Weights of a small image diffusion model.
Data: 97085 training examples, 18.6 epochs.
Rows from block 4, named by matrix and row number. Rows with one number belong to one attention dimension. Each number is 128 + 32 x the weight over its row's rms, rounded and kept within 0 to 255. All counts start at 0. Numbers have three digits each. After the name is the row's rms in percent of the matrix's.
# v: attention query, key and value (stacked) (model.mid.1.attn.qkv.weight, 384x144, the v third), inputs 0-47
# proj: attention output (model.mid.1.attn.proj.weight, 144x128, transposed), outputs 0-47
v.0 107:128172159164136154158146155163127133155016149142064167202158165110112115099064130172085114164153094182181127142187145095071090111121210112111146
proj.0 100:143160065156102127116131090098092157118155121118165125055100137129121111122198105070182163091124173071067134115102147160163169120163107144133129
v.1 104:130184160149109114053114163112107118158140133117099189120132143097156141130133136097129157134072130168110142090093215168151112086123137141160106
proj.1 091:107117100123145143162148103203130149144135104158150044111106202148134079076120106129152108093160106113144171170199092102137150165143109065127188
v.2 106:155106133138107159212160174095181123122157088118109149108165157173154107086163116086147157121171084107098124110180122150117102045154076106213126
proj.2 109:106136106130161118084073067131085154139150185183136128142079169099088160155102171180093147136066138145120126127102105080139147152112191133043145
v.3 111:130122108074140092142153159159101116133152148099113103115187096134115144113078176161167125106169126117059158121106088124021148124081155119180111
proj.3 099:135172097134080117131111103118093143125064131148194119138130137077160190146145096147109159153072157119171081153144127112231113101142116119143153
v.4 104:102161109095179052194150145115105060098069162116104106092113150185192165151103176112131101158099125159083091121094112138169132159110125119124160
proj.4 102:163093162161124148093153102186199147163152125115131130143144074134106119136175118181118071098142121128160157140137165112105186073114124090141116
v.5 095:122143088134136174099098151090094129113156069099165172090105161131139146084114065155128171202057158095081085114115090060146143075097182106143186
proj.5 101:119058179117140085180167089161141139108095160195091138152157133133068161123132150105138128104113093158104124135099111161161152159218077151097108
v.6 102:106089157160095141197151104165088182101146144149159149142058068111158126129131183063141160140125130149182156135105141132073134099101075101078151
proj.6 106:106137112098165134128106126106193091116142091128089137124164218156089163132112083133088127090128150164110091120141115183138096089091151132146105
v.7 100:131095073095125120129147152172101162151064139088115145190101137200116098087114163110138094124131093088122162096100123087099149108137139122077106
proj.7 098:119171147141128146132122133131153122095170133154135136084149118088149170160133117156122114126154154193094119179158199169126116162127120124150117
v.8 102:096124141128126125137133137115126143054179173103160132172078138084114153109170167139126074102114154130065119141132172150083100120116126117105095
proj.8 099:209104133077110141114137109134145080148134103148146156109150125177153165161095123088105173162142102120200120087106110084170117127130084149139178
v.9 095:141129161147120111064161158130070135153126130090222148074112187109087151097104102091111150129175091188125145119157157090167132104179160143159108
proj.9 090:122167116068126172156087150112191159153122175115039102218129120144176148165142114140162122116080156091147116073123118132115133106106104116139154
v.10 097:134091131104149152102161139170101122132172128167141070134120118076138119124093130155138050131098121157147141145180108154138084103132145086115104
proj.10 106:146125158138128114094118096104147137137062185091132104111170139164091104089141159070118100103123111109187113105088093106147119165178111138147094
v.11 104:119159135090160107153122196141112125143102133128166101091114197148199149043046110124175128127108161117112090134076137133136194159166150123053123
proj.11 100:132111098178140125092130103121128096123152158168119154147092061135086086157147159131122093137116072155184087094169128128089060157078130088181178
v.12 100:136128132110111098170106060114142096124121086127182135087079127146171133069073122173115113110084158187142124097150165181150133166125133111088067
proj.12 103:112114147106100126154158140163128156062123164153119126133145134150191111187169139119134107161167111066156120150136155123078112103140136113196223
v.13 102:055151070133134136120084098066122118135193130102170154139169127104086137092114093082113199143144103126120154132122138155082121143161167140117120
proj.13 099:157104164137157121117144153169138152152042131161110090046059109130175114142174173127137107086133153140128133160158108108167128092060081141155141
v.14 103:105132136160112131100169161169075153194099081159167198108164167109107109121107144122095094114064147154141090140105167136145134093122076159150124
proj.14 102:109119126154121075142092126103169121100110132082082053207077111116193180154165140144171153143184102127172078130134102138121143135113142127124125
v.15 104:163140128066117150132138101093155119124145118120163177166126179180148129033148091131157185127162101098182084127125069062120113141119116102110121
proj.15 107:083162165177151112122141117176160099083107092144061090102116115158144129133089117163091110120094145166108169120113157167143128141158131186138171
v.16 100:092213133083128100132124148075109035164147177131092084113137155147093163147156087118141098126081123151175118080145110133157127120171082105238122
proj.16 097:198125133126125162105118099135159204098099111116124152117120090090181145104090133156110103104169144110108136169118160144094150109115140116068174
v.17 099:121109147139154169102103136165147135182067130183151090135150175101171129169169179105098157130119052111193120125113116141075084153085076108096147
proj.17 103:158186094153068090125147160081106096109188130080140135087120035135141108092110098150143080126145137147121102114150112109168155068136174163163140
v.18 105:139141179163110142119090097125075139209191106100100150122059107109083073140136115133121147132179106140083123099092131109104107112153151173120090
proj.18 102:176104039099140179116110145119114142018105128108181107221164152140147146112129120096139108122066148121153148135144128159156113214107100124123141
v.19 104:084176140146124123168143073137136116148085113081158191104199100118160093152191087134110143152136188130086161104165076118146204143148113091111163
proj.19 099:210112109094174159152098142117155148106185105156132072138083184164122126098099150148171116133103095123165078152127146153097093122125124118100176
v.20 092:171161113125142075078152151165075127131217077088086076124164157108132090117113157162071152145107135087134188132118137155161104120162111135112111
proj.20 100:088112145107157150172120119093144171139060147159158127134100104105088154153178104105164091136095127154097083131123113101108126077118113128126146
v.21 097:160207116142080121081109161155167090077153140104125146100144131072151092159135109122092127107086107117096164139125109104107061138120176075107093
proj.21 100:103052111138182154124157150086095174168128107136112102111163083162076182107106159115167152175144121159164114081122146101192163162169130122139155
v.22 104:097136161124063095116111105071113098119123124155124182186118131148051140135136137171113081123146153134128112112098092084144195104162197114182119
proj.22 099:129112071052190156142147067151129167131086143090158087092152106139230135154121140127122167123133120131118103116170132129106142126159104154091120
v.23 103:090149105108137106141115086091151122131131136130145089132163162203083110108094130069111143146153165135169154108090140104109192090133141106104180
proj.23 104:156141144101120139109137137165132134142132116102098161095070110073139108184136123170128141144142101138114071168165115127128085105176114145109109
v.24 106:142096112030152124129153079092137048115164122133139127120103158143113115132159128140114109172168163166090102115153132151147138128017120115176125
proj.24 103:139114077166060140148072208143162157144185126135147124144128104151138118167086142125128177107106101138154178167105124144072093095162125078062164
v.25 098:118113136169148081120157113111133114135093160082165140113083095125170060182116123147117162118117170097174085150132166147147097089103176081137071
proj.25 098:121154123103099168113157081130142125114128119133117081116200134143057203087150172129102105132164135178089167072128143140125204129151084147144159
v.26 104:098091133107150109150104139111059141102141119127071159137113139174174125171117128105127213113074130155189189145138094152115170152083170088194099
proj.26 098:137144120156150144126126132144189110142170114127146082128153138099145165071153138119107085093185121106039104102118168099137100118156037102059136
v.27 107:089145069122177152138088104194161199100154147138138111104145109166177116172101159136133136134141121098095075144126123121166147089094155097131122
proj.27 100:199142160149080142123164150064080053115090110118159168093093107106133134108135126126099110123116167149163183109168136144104111095201137149125102
v.28 099:093110123136157089172149112141103159134099130197191106134123152108162095133170121162175111206156131143135171118146123112091116152103078152118098
proj.28 096:132153097128140164075122112119142130102122136067071099145139118147064112094111120074105117074118100110141127100136081150174168161147186131115203
v.29 107:149145134191120112157160125138137143123141166093138105110181107112098113108186146130130140069132123137166103131082182160093092151078179190105144
proj.29 103:097129095061171135087112098099138128183113094180100148183102143154176117157087112123117108139138137138124124156181125123117165090229075101178089
v.30 100:155079142187077100132151133099167054102115185126115139127082107155126129130129130177107097135068180102119048060123100116142189139079152167101154
proj.30 101:125142150100136130163114122157097135145160116132162125125119119127123149136114133099128124123149089189135166153163183172117146079163164064176117
v.31 101:104077133137117137117114123137158154129129112192110107148122114150120167063142128162115145096100127108112130124147173142076142122089095179115122
proj.31 103:114166106164102101150138152114126127115169130070125190099119142134204117173121167124126117166185140169140132135133120168124140102146146111181120
v.32 098:164143119099164127159155068131132058149169157156153112174163061165109176130117158097198121099185094157092173061148157118106102163142111127090133
proj.32 102:162106110136140155148146101127117196076116124079127087088131235158127084148157085164119093152099119116159114155101142156142109105181102102182110
v.33 096:147151120133131090093088120103145141089091086134155139166139125085082169147156122156117086157159110093097098097152117165116144196069115187156144
proj.33 101:098045084131084108182217177150116082152160142089123137081100164134147109160081132110116109114079103138125091149126120124163113099223155101112049
v.34 100:077114097155142147112108106144093131162189126163118104091088062084070043125131119134167173150120159149154152123155095156157090126201123127105152
proj.34 105:158128151165119112113173181115163119057143159115135141111129177122192155135092164149106109116124087088117095153089149107111176139076142158143178
v.35 104:097151080114129134134093179135151119164112170129104144133130112132120091166086075093107145189120148118182121146114084147057197091122141145087162
proj.35 097:098103126149136155143181099128122122079137118151132138128104168177118192101171151184192142068155107128092172154126176146163104133126098127143090
v.36 096:114117179071065094083161149183129151139098123103101182082143115142166126147113118224146148155161096158095176152125131107109133076157129186143115
proj.36 091:126198119171139153145124165113179049110101126179186137132084123125109157107110106077115155099110168079145064083145173157120138171040130139116164
v.37 104:123148144163181094097096147105138119148113164072131143129137130143080068135181149118131138195096125100137129088123170073139191132211190113166125
proj.37 103:108087120120140173125111105105109153153120099198150145129071076131154190125163076155067135096174111116103116153099085154153123106046100162116105
v.38 097:167137128142092134125067109119177134172195123126116097131137086084049170171129110153140153116153142115132160109136113221144095151159106163154079
proj.38 099:076142134104187090112126115091130153060082160090157149128163141141158085131134133148135088163121132141108128116126128067102135102108132043103161
v.39 094:185173089089128134104092069109111157098127198193116186103085158181089120096163147149084080152158103112153124135160098128138150131126180166109112
proj.39 095:127153177117104116133103160110136126116166062066163033152178093118186180157137103130104184122103151163126148105100090095124155174109110085116122
v.40 099:134153137071163129110201111133131098144124128103189144092102157114105110191163149149095174111105180147113054098136121115103129136111161094131205
proj.40 097:099114142193150110103067154153094127131120144173127134149157138121121180132101090089119118106162099100146211165080105142174132099107154165157069
v.41 101:126077092128151082121141120173192100110113093147092134181148136129138134131133115129134118125123218116119120134108115136145149173119076106124115
proj.41 106:135121140112121165153123126066084144100137154139168164135108120126151143098108130102166170108113068102145168166185138155069101105115154145179109
v.42 101:111104172172140119146164059166142186160144139110154123147154169098129139161120100100124091104107103106121155124165126187120061118134147107184160
proj.42 100:129132099112127097140088142117097087142067117108091117099121082192063115113135139163102115199094082148119153114076108080134126146160132104042071
v.43 093:138087105144103121155157118134052118090179072145096142164116125118131134028177182107128106189109155131150124094108178097160070161183131110117175
proj.43 094:084165146124166140048106090171154146147160177106168142101172104097171133188095090135169154133187114124121094146143072136098185065131144152133123
v.44 097:156145167121114179145140089128114114117140113132124093142163077150103179110108129086132126149118096160116075124082132105111132084089145076105155
proj.44 100:128104081168159108128151152105138148115167184104135168150162138088202105160189108173125126186127165078146149150166134136114101151215107153124155
v.45 090:148093138206094151125201115132139147185092145123080141123117129159150172101149121139139187180120138175062075115110109081116152161187176138061157
proj.45 098:126144119071165095138065107146127112089134006175117160133115117087108084134101144167071060093137128101160131139184114167134121112094094104180080
v.46 093:123143117141145139153179109143108170146159068142111147128179161089184115134133101192143144131136143108132151039081156125146168083131126110145071
proj.46 091:118105147086110150133109111081139123116124107145144162136100061156077158107121167111102124100110130163131113160176061134132073186148104142150119
v.47 094:113092122110173138035163086138096155087149137163099131110186156100124059118153083086065185150133101160130185180123115124116057107104128031145104
proj.47 099:168180191190092140139102067168118128161126108171135135179114073171171185083092182141162105107143152140157111054148096162160208142123140139134126
v.48 095:123064188094144094081149119122131079081103090155126200133112134166090160109079162182131112152149173128068120112095187134126125126095186128117162
proj.48 096:150159103116109141154151171108091167149080143123177083130143115106117126137179097086124100099105099112196148118147072094102117147088115150151086
v.49 106:207116126135134255151138137152150126155180112080140146138130107093133127083134119138137117067110095123148075118059114145159053120136035113151166
proj.49 100:094113155097121093066131150130120145105092131140122094145112168140189121118110169115159111174093147156149101152165139119122163172153197171115106
v.50 105:139123140128143115143139109141109144067158100130088117102095065071137103182101116125149156118165134126105120163151141154089136102114111090186132
proj.50 099:127188092131146159071090109115145114129183170140129132160104153165106149063165128159106116155129151170159191114118121164112112164137162092074113
v.51 102:080154140119100076096117076167088197191105093151114156155195151078134145156122139117148146145133157143067147141099139105158132099131122165175113
proj.51 099:151112106125125128156173176103137095129202129155144098140101082138104127092129152153135061117105133138122080115144114126091097114124125059082167
v.52 098:070154106105140112103091160113073161124161079137148117125074116119198142191121129149115188120169130127146162156074128135116118168102158183114130
proj.52 095:178084133123128162086121158145173091128087160092142132118169087103086129061142105106155094145105147070169114143124118094121155075110142132114116
v.53 102:138126112090127161150112094088121158131170116163098190145150091166150135139139126069101116213106144104145144134165146137169152110093141143119041
proj.53 099:149130170104119152108107116123136152119109200102143067170109103077136139104136106148182109050159079161139079083115121128130133142133106118163184
v.54 103:111130121193072078121125104110143138211116128147057120097191208120116108112155104104123173123073107130138112137105118104144154143128143128192089
proj.54 104:080103148088101116158121157092102137079108134144197136164104048151117112144076182111122149114160166093113144131132166127115117112139113135047185
v.55 105:195079183103188130156157111061086143145091161119107100077118104088121128160140152140154111106094177063128123132118122160164162136042117171177127
proj.55 107:098174124134106164122073106171153138122103106119127124197099184145182104099103088121102143113125103147144083076137128137141120111169145104098136
v.56 097:026119162129108112119091143167141092119118092119107188146155103131159104141091139122140106141188108115113112130142100094140212139145149112135114
proj.56 094:225194085168133069117126115117172111100092128132151090118099131102115194143127138114139132125100164169116163132122182174135059091100106159135140
v.57 085:100115146121150123138171066087125086134182146136096147152112138120143078169185073134169094086126143137097118106125083130129068134150109161128134
proj.57 085:165162139151112161122101207144167199088098143098105087104151130136179185108124170080128177139144111125133102122115158116147195121155161097139163
v.58 110:117144109142149114173114134145134090135033111127108112105089127129131125111087117145146145068068130154178119124138132106097204145074178149109142
proj.58 116:104071109063102104177159132078121152171191118124147119218151191165087133153179142087112154155142139091120202168157139181142121154117101134070118
v.59 097:108102098127156134125126143089136115091193172157124159087118139148128165110120101165157137157154155193110098108112167135132189074130150137113119
proj.59 096:124143126194095091101134110169117088120075056105095026134110142127104051137146154139107128118124074061145184125113085145133129155131151119201159
v.60 096:152121154096114109117115143131156101051143135139110142071107125130158078142114114083165104080089111134094106113100099160127128175107134096177079
proj.60 097:093122110113128138180154083131101137182154143130108154205114126143074178117111134096068161198097113157128169117165155086101134060097161141101099
v.61 097:107159141173133138123066102165114135093183135095129130094121122121132125130192101093112119195170149118138140089140167169117197109107146056146100
proj.61 097:125100136131149098116184152163106134191104110209124150196128103123123100109055088210126111045106128178128130133122121106151115102176142126122121
v.62 108:091138116123144138101192139145158110190137157109148136100125068079149120161150136123168147123111091097119199120134150120146099149179157094117092
proj.62 097:175108169130115081186081134150106155157131082120118141140095183076090155129140142183116111164157121167098069126144135142111096045067060154127111
v.63 094:124118141175125116110142096089103144157149178164145111140125152119118093107153144105126077178115079172173084197142188117087171174124170104098142
proj.63 101:110123114093161170167117137160128109130090099117149147141137163160132185141110100124129154087159121128111200041096130151110147089179084167119136
v.64 102:210176143160130155157139152125104114154117113144095078137122185171101159084135065102170148121114170122070115117140082127083115128147167186129165
proj.64 105:087091176105125121126108129175170154122119108093177096152131127090170145197135166140071082156144092089226111103126119136206188147126142160146063
v.65 098:149144156094115154059156133138150174082184126115066118142123116054118113158125139107175160127098087124155211170149118082190103117157155105081089
proj.65 102:112108102114120159186102149091157139097130100103185178149160152165156159132140155117059108119155153145138106117175142174066188165160118111120138
v.66 097:175094172172125129107207067051079158157157147194135077199187105127094100123097080115118066151165090105094094149187156165089094120163097125143137
proj.66 096:099158093166165074165074145195166064109094166096156122066090165141152117176161161117117209144109147122168194143088174129151121086099110129102100
v.67 108:136116122187093144122114109082111138131098140096127218173137086094084188131110153074135162143148170092097062137133140180136159175123085126095179
proj.67 111:143158139109104153139141157146139134089160105137175095104132093145156154138121161141100151092137119176131192107161133117148118118086130154127108
v.68 098:100160164122075107100119122091136153111123137110161073094140163074139105114122134116097158133107123158104134085100125092176154126077165163142130
proj.68 098:148091136112140100159156098119142118134148130159098190183135149221168175200128124212140136128130149141125078207168123148097074097147064113102138
v.69 103:156116147115145151108127155126145040141156124180128089124095099164177144121127181130142117105106182114107163096168124110135137101100112169109121
proj.69 099:093108140083103082111136121150107197130085169115121167133169092072114104149075158081101133091114065118107057167145123145129105113108126119154163
v.70 107:125115111141080122154159161162147132131127101142106161109163227204110114119098079119124147117116097164159115107147147115148131077101144154120168
proj.70 115:107122149159138068097137141114134154113131139138156104116046099063137105163088173193146088088070155096106139118093128156147066137130117086120090
v.71 098:082191093149127162142118101154111127138130132148154058150170084114120069158135098112126069079098067179119116151117088154149125075096106103183118
proj.71 099:140087175126178077152084139138199160127156115160083194095068213119122155129114143240102155122173184135121111116152155106069103126107111152092085
v.72 112:136049146094136122106112084147127179147099119095080129167041163172154194128115112131157126100140196093127067125123129152139119151130083157175146
proj.72 116:127177066144170085097131137176109100138116156125095157150216061123118071109084113099097076176141096096143130129109158128112126101099126197085095
v.73 099:092140108136113164169104156117127163168146114114179157104114114046086112133152108153139110146210120105150154109104099147099096124148120117155133
proj.73 095:171129172150132107088142104155106149102091129124095141109109155150172133084161125155166176124095143143115132134116185158143189171157133144120110
v.74 107:145121192122127146171140109129163108112072108139134110141119165125105164134143153139102153053151083131168138188109091179126200124154120130101157
proj.74 099:103109076110150074090175118128121123149060138105136106100147138149132076110137128115108091181092203138116117078150125070137104128081113186145116
v.75 106:134140103173171124161134126103137137123091104115082135111129113121130123119135093167136098097129056123099109095139122120143139093127108161129146
proj.75 104:131097147132076097116138111096073123081151171100186079170129181125166069122093124134132116125117136115139164127115123136090115160132116073077133
v.76 088:116154150078119084114128088156137108158103120113148103100113089108108164159139141134075169140186126163138116177124072160187145086124069135147087
proj.76 086:137125116239151128104125167137139117111118096147112174138130092157169072170117108106182138133116096134117151096155180125113073159110205183154149
v.77 104:104157116133109036103065098100106119089123155154077149110127130138118144179154082149109204115196149133116086149123100115128150139107153145094150
proj.77 100:163062165135144108155213134102110123157094119083159072159176135140154083135089157096181105119094145105136182104138152143113108126120120157116050
v.78 099:139116124151126128110111152084152097159159187152158174160070115137148142100139102174152098169122108098085133112094098118163121119150145146191152
proj.78 104:069130130055161119131092120148069106103171028099078141108171139166017078177132120148106164125112145134136113107112163167110146122173086172055106
v.79 118:119143152128098187106094089149114185104126158151127143123143088150115143163156142098118049133121112128084130148125160144170127090184145164118133
proj.79 111:082134080135152060145160168124155081136144096165110115124125127097151128118078076100113151137114117130135157121130156124088096136103142097107140
v.80 101:123138083160145115115169091163146171147111126147055134107078109114108107088131137123110057124151164151167132070110088144149077171122130083127100
proj.80 094:151107146119099156108113108062115108120137098112150118122145153136179145156127113175129179102107112103095149147142174109085159079116142136147157
v.81 091:153117112129106132078112151130115125130131112123155064129164124159147188126133173101166141095098074166142080098145161177160115154107089182091151
proj.81 096:101137137123115087157148087164180142098129103151122163174100172092132098151112110185115113174185178124152152181110084088162103061104129062229136
v.82 104:148076073146084174155104122138135176175122157167144166154114138097155085080137174118129139178078099111096132172143137146144045103123146122125135
proj.82 104:128144161154145141156163113181192118094124088159114119076152098129111140156131096129112109051132159092112131104146122145075228107131126193119135
v.83 097:113103123121116121170131159146162097096165149155176126117113173085127138040118183139103104143150124129092109163092108125187144172149036115204151
proj.83 098:103099132117168180098092063146098175103106108134123149142150114172116199154156122152167104064176174102131161069134104149097140081117170103080113
v.84 104:103151100104145111172110143142110032108118154144158125065125109095141136109076139170130153150061106160141124098131125121079167067124149175162108
proj.84 097:185113170155135062101109161096160179153127109069114105126140126109119140099129138149131076121142143132090058143141150112154128122191119027147156
v.85 115:141106119168129092122113112150137141111091073157165139171111159141151146126192074145102109196121186101085187175074121139186123137119074166164115
proj.85 104:087170124092111123206148137134100160188188145119100107115171139149094060151117146124174139119150128156121132102164160120089123105159159138113142
v.86 093:150124131124151112050072120154112135109144134146146156150127185050123152137106177089119081126113122103151135153099088127086117134115153135125170
proj.86 098:117113131110132120173142111124098126155085132161083131118130101171121169157149104144131102122106114129066131115126163175184122137157137123150093
v.87 108:188152164184073167137125101128145113169098157124123121143127105077081118150093145111130171117095175094162114129156112128128124111178091137131158
proj.87 098:096152094130129091128115176162132092153140090111088183058151079114172165104124089083115142158124047131117117152129158129122128154041143125155097
v.88 101:131116087121126115146197147122148103149103081104068099126155079101081083116173136118139205108067177067147115182162116155114144056119147060117127
proj.88 095:099133132172157134036106098149134132133114194146171137138128164139163122131064113171087117129121107146149090055097174134168103153188140158137125
v.89 100:086126120178091127132059123169164155116112129124090251131194090120117123094110091108121111099107144051112125102157119113114131122104058179129114
proj.89 100:184139146073145183099155102108064145162194160168143097160096129124143165172121141132115106125113130198112165148150115182137123150137176139105143
v.90 102:116108076192064131124128105157164091146133115168156154115153094131134166105176147135125130108151120135169106103160156141116200114118162083106144
proj.90 111:129182143055151184128125129094121162059122119085105115112135121182091065115128111153126107135088120160119127084129092112169047150168094098154167
v.91 095:151145187106066107126102125205134145061129102121150190140067143147176141094149115166126115181131171097117131136052081113131128085143132157101139
proj.91 103:080113101119126158160142112130151171161191136104109069083150118153084109164138141145143138108146097187054119076119077146118154140167153039066146
v.92 100:164088134103147140222122067099206166124119104079117135124116095099156124119105166169127106150097182055102101145116172141114192113069095164166176
proj.92 104:122139165149159117028135137196104139181138145184157108144166067151094164108127110077101155134143108139126137134189099126157108114142128155108069
v.93 108:139157115116135177163132154156130102135172161130137084126090117124122115111193083072087174143161127079113089160092170101173097178200172146107160
proj.93 100:108114142161099214098112116104131166066118118129148101128182130128140197149108146123220122114123174103138148098180104136100122093104119124129097
v.94 116:099133079117070164120135107117091065107115148134115115134106136169145155106131218103136092121085114136148084174109085116135148135158107140041148
proj.94 107:126140146127160148102133133102127145133107175149113177163107104070077150132173083150099152108108148138157162025151153142117099084110158087175108
v.95 103:142147147155110096142111091163121110156096182087156089147110127116107123109102136149151105142192069106100104106135178119119125139175115174120122
proj.95 104:066102107115178119110141187129145137094127077134091125107124137154202117146115105153108119128102131144152134144121088207079127140059137108178102
v.96 094:125087186115135151146110109132106135148155085092107108084132095114129141142151108154167130147127061140133121059057132118194082160119107070141128
proj.96 093:162148082178121108113134174095162109098123188151147116148115151109098120098103135084071090136144146111123168217177136168102148071127141159133104
v.97 097:169118079122175127110116178117077131156132151141095099121114162106157114170129072126109104142128134102085151203119184119098083237141207141107119
proj.97 095:101151159171113119124086066154189152113109101133146181132108142171124129119129187156069169124128120162198108076124101140131187035127096118140122
v.98 090:156045120145089100093088124135170143176172144123142121151120100137145108063150121113176161117115134146145145143141116141147115175086067161060089
proj.98 090:137159148105137192176121126152071111086095120116120191098123164193098166205104176170074106126152109098100131133141123115131109121185157031157143
v.99 092:102068124108116119154148096169094123146118130124094154111095108131073142111108153141136140138145102058134127090143131103169097150157084164214113
proj.99 093:164164156185161180152078137113196148131158098109133099155113104095154136109152141130126079125129179209127092128134123158117136076079146122064155
v.100 096:172112153095126135198157166162116099137128120087122074160065050152114152099102178129144088151124144172108064113168093113148076124110155158150178
proj.100 097:097110116153175133145112119117166172127137135154146142111160191150146113140146100143121162093124137103160166114119166148074160172168104018086077
v.101 095:116136108140145149128131166113139079116092158118144118169125148085152134140140206126142110107129140104129075095195157114113144129145091114069089
proj.101 095:145118156124164145183114092134138145115139115128081137095101085124081102094124085151153103162129146165116172119055146162111076076173142167106146
v.102 098:155130094118126142144141162120153085178091132118107141140101166130102171137092064099140144135081074175164063088124171175114114186109154146120165
proj.102 103:103101169104132110138084070158110194072143132154121102131184130176176105117195159177112163138117189108124099144138039111143159083135110103106098
v.103 099:106083161099114089134209153151154099143133139081158078119115124136150203135107117138078052113127125101142156074191136101162160157060127110176114
proj.103 101:153146148160139173146137135096081150158155120142092156114125145094079083125158169107191190121119181165098081161069153146126098108142135161049134
v.104 098:168072102127166094168144103147147107044153148091153130127114020130139138150159139072111128184090125087145096169163106180144099059161171063117170
proj.104 096:133172093116073155097117172113133161208086090158143114147101199111167073078134131188133088063153171151120127119126163122118129164096105177185136
v.105 091:113231079194091108182173105179103155120145138090111183119171125116068101112114094115132136139056114163105179100107136133153161124087145047149090
proj.105 095:154040186084140149075107176106140123169100138179140070136125143172178100163175141120131154089180141085211115152176140141093121139193150164137168
v.106 102:127146098113067103113166096199147154091094130104117115117163168175134081177134101123148081149161099131121189139097153111124131189186167150074102
proj.106 110:136089191133130108162081190058082113146154148128150186129093135115142163093153178118094188141143130137105104137158102129150170061063115178149151
v.107 098:164127114183166139143156115107093080049167138080142113142115110153156155147162168124090148151114109162137111130135110122170131128171063172149107
proj.107 098:088142130108063105120082130158125154175096135174127170124131118112097117075122122088139126123138147092088135096146144110096117149043164097107091
v.108 102:180125127131124166128200121088132126139067119123127105173173063150101162191138190139151112124124171141141112097082159170153131150126069126122124
proj.108 109:066147139144182112163120132161124149145203129141098135103052162134121159085114105094128109134158147184062157124142153125106122132121127116079186
v.109 099:108129108092087185107125130095154202131087132147090191137085171120102110168132124096163122109110104115129173156089153155187086060157133186103101
proj.109 105:137176110156125051129100096147103091109143118098120109130195116150145105114138119144085118156158119135122091134147065108120110181058126088202131
v.110 091:122175083099118167058130178130164133171107110130092197179170152127139135110103112127108194102165138103097149175149124120084087137129084091153098
proj.110 098:132075180141155104177123097141093125105140127117175084112105114127125106132152086093161073114111093114144110064098089094180158119125210113117103
v.111 091:113119134087090146150129121147137144101096143109132110162176124113155141109093172076078163173145173144152134153084126097116130086085225139137102
proj.111 096:106139079111180116114068119097147110095133135123164135137108125171105111125173067171160075105126105118136123108154113139117159156173031066104128
v.112 099:142139164105139164081116109097120104147124137165161150157224084167193093157107125106092095086152116135127197113126139109125064128097102069048118
proj.112 107:085108139118139128191172089136111182133147086101137101110058140120069151108162174179180149139160137162141099104138120147105201099172142073205103
v.113 105:144126157095157164152149161138113129119120120167103124117092121134155171128133130140140127140161127096175118058134074120102087130156132112066125
proj.113 099:113160082155087106147107081115152098140136140096158117103196122129144128133157159161105177131131123155099163200115157104128134111089131085140163
v.114 098:171141132098137123087135199108086147176107112167169162115137118118098136120121139083141097166140155060153106111183155138140111162128106113123156
proj.114 093:097113118115114119128120064134172092061171140057102090167142141149165087086127148129113111087130068177103144154077073121136109091119092132121096
v.115 095:068122135169150182092123151091094149108147092164117122128080167178142114157146114134119126170115056185124165167129123148116182122098101088132109
proj.115 104:183181128111116076146107111176177119165108169104122128107156072077133138116090161121129119086172157121135119118139134076163114150096156159162079
v.116 093:055139113141119138073110176164117184144150111103145145142104109118102098203137095132099094117165137128062171173119132095131161163120124133142116
proj.116 092:147117134100166145168106082090160100120093194149148110090220128115148087052102132134145134146068110125163109116115113122103080131134157094126102
v.117 094:146146135138231004115124128094093144187105129119097091111163134131153168121140090180156136133145099113090176113121170184108091107141135138156177
proj.117 090:133088163096061237125115144192142109102158106119163135103085122111114095125091159114130152102117161149132078145135110131139176153117150114080062
v.118 102:082103209125173141159141147144129114145106088084144097156125149172119104134120104179101175111175118138142117120103113169183143098007111162177131
proj.118 101:145142100121091112099105087088096147127189168150122155093151136064168152154098124131147069127115098159104109128163136095083136174217105051151133
v.119 092:163118137113049114198130084131074193180112084127148157138079119128145104102104114103093096080120096105093142142125174136177162088128119102156128
proj.119 090:092135151157173151071131121133182066094184144143154107118186103131099121116136189143172141084136141165163135111137084140085068140116153112128136
v.120 096:119113155174150130186136109077039153138154212132132000157110161111171112120103077123159118134168113113089106140125123125143072073141078145080118
proj.120 103:172114104135063122105106208156178145142119080137140195093142091170083175129171192114117133151083133093166133133112124128145172199114189200133104
v.121 095:107083108163144115099123206211132123164136097122084116094129148116128135115106155119145127159105131100154125179107146142076139214116127183139115
proj.121 109:131133157085115114195133070097120136131128145118140154159150117165137136109138134175101120089100161163096134076143102134164126110163109039082112
v.122 093:149152146143180151161168138160170115141132107114176093121159182074079170098144065113123090115176103130208144099084151084154148144180130129119139
proj.122 096:124133101124140137129073105094103096134095180134059155132093085172187074129091198116128186123086159131089117131157129164146135090114128215119138
v.123 092:094124126184152142134154170187099128092106122045091083125127112120124150093126142133112114098100224146140126097121139122141150149202093152200132
proj.123 097:163102155080132090158140095072169153161156101184136138103100126167105124177092128105176165177120047100136139153128140136155098086047153103062122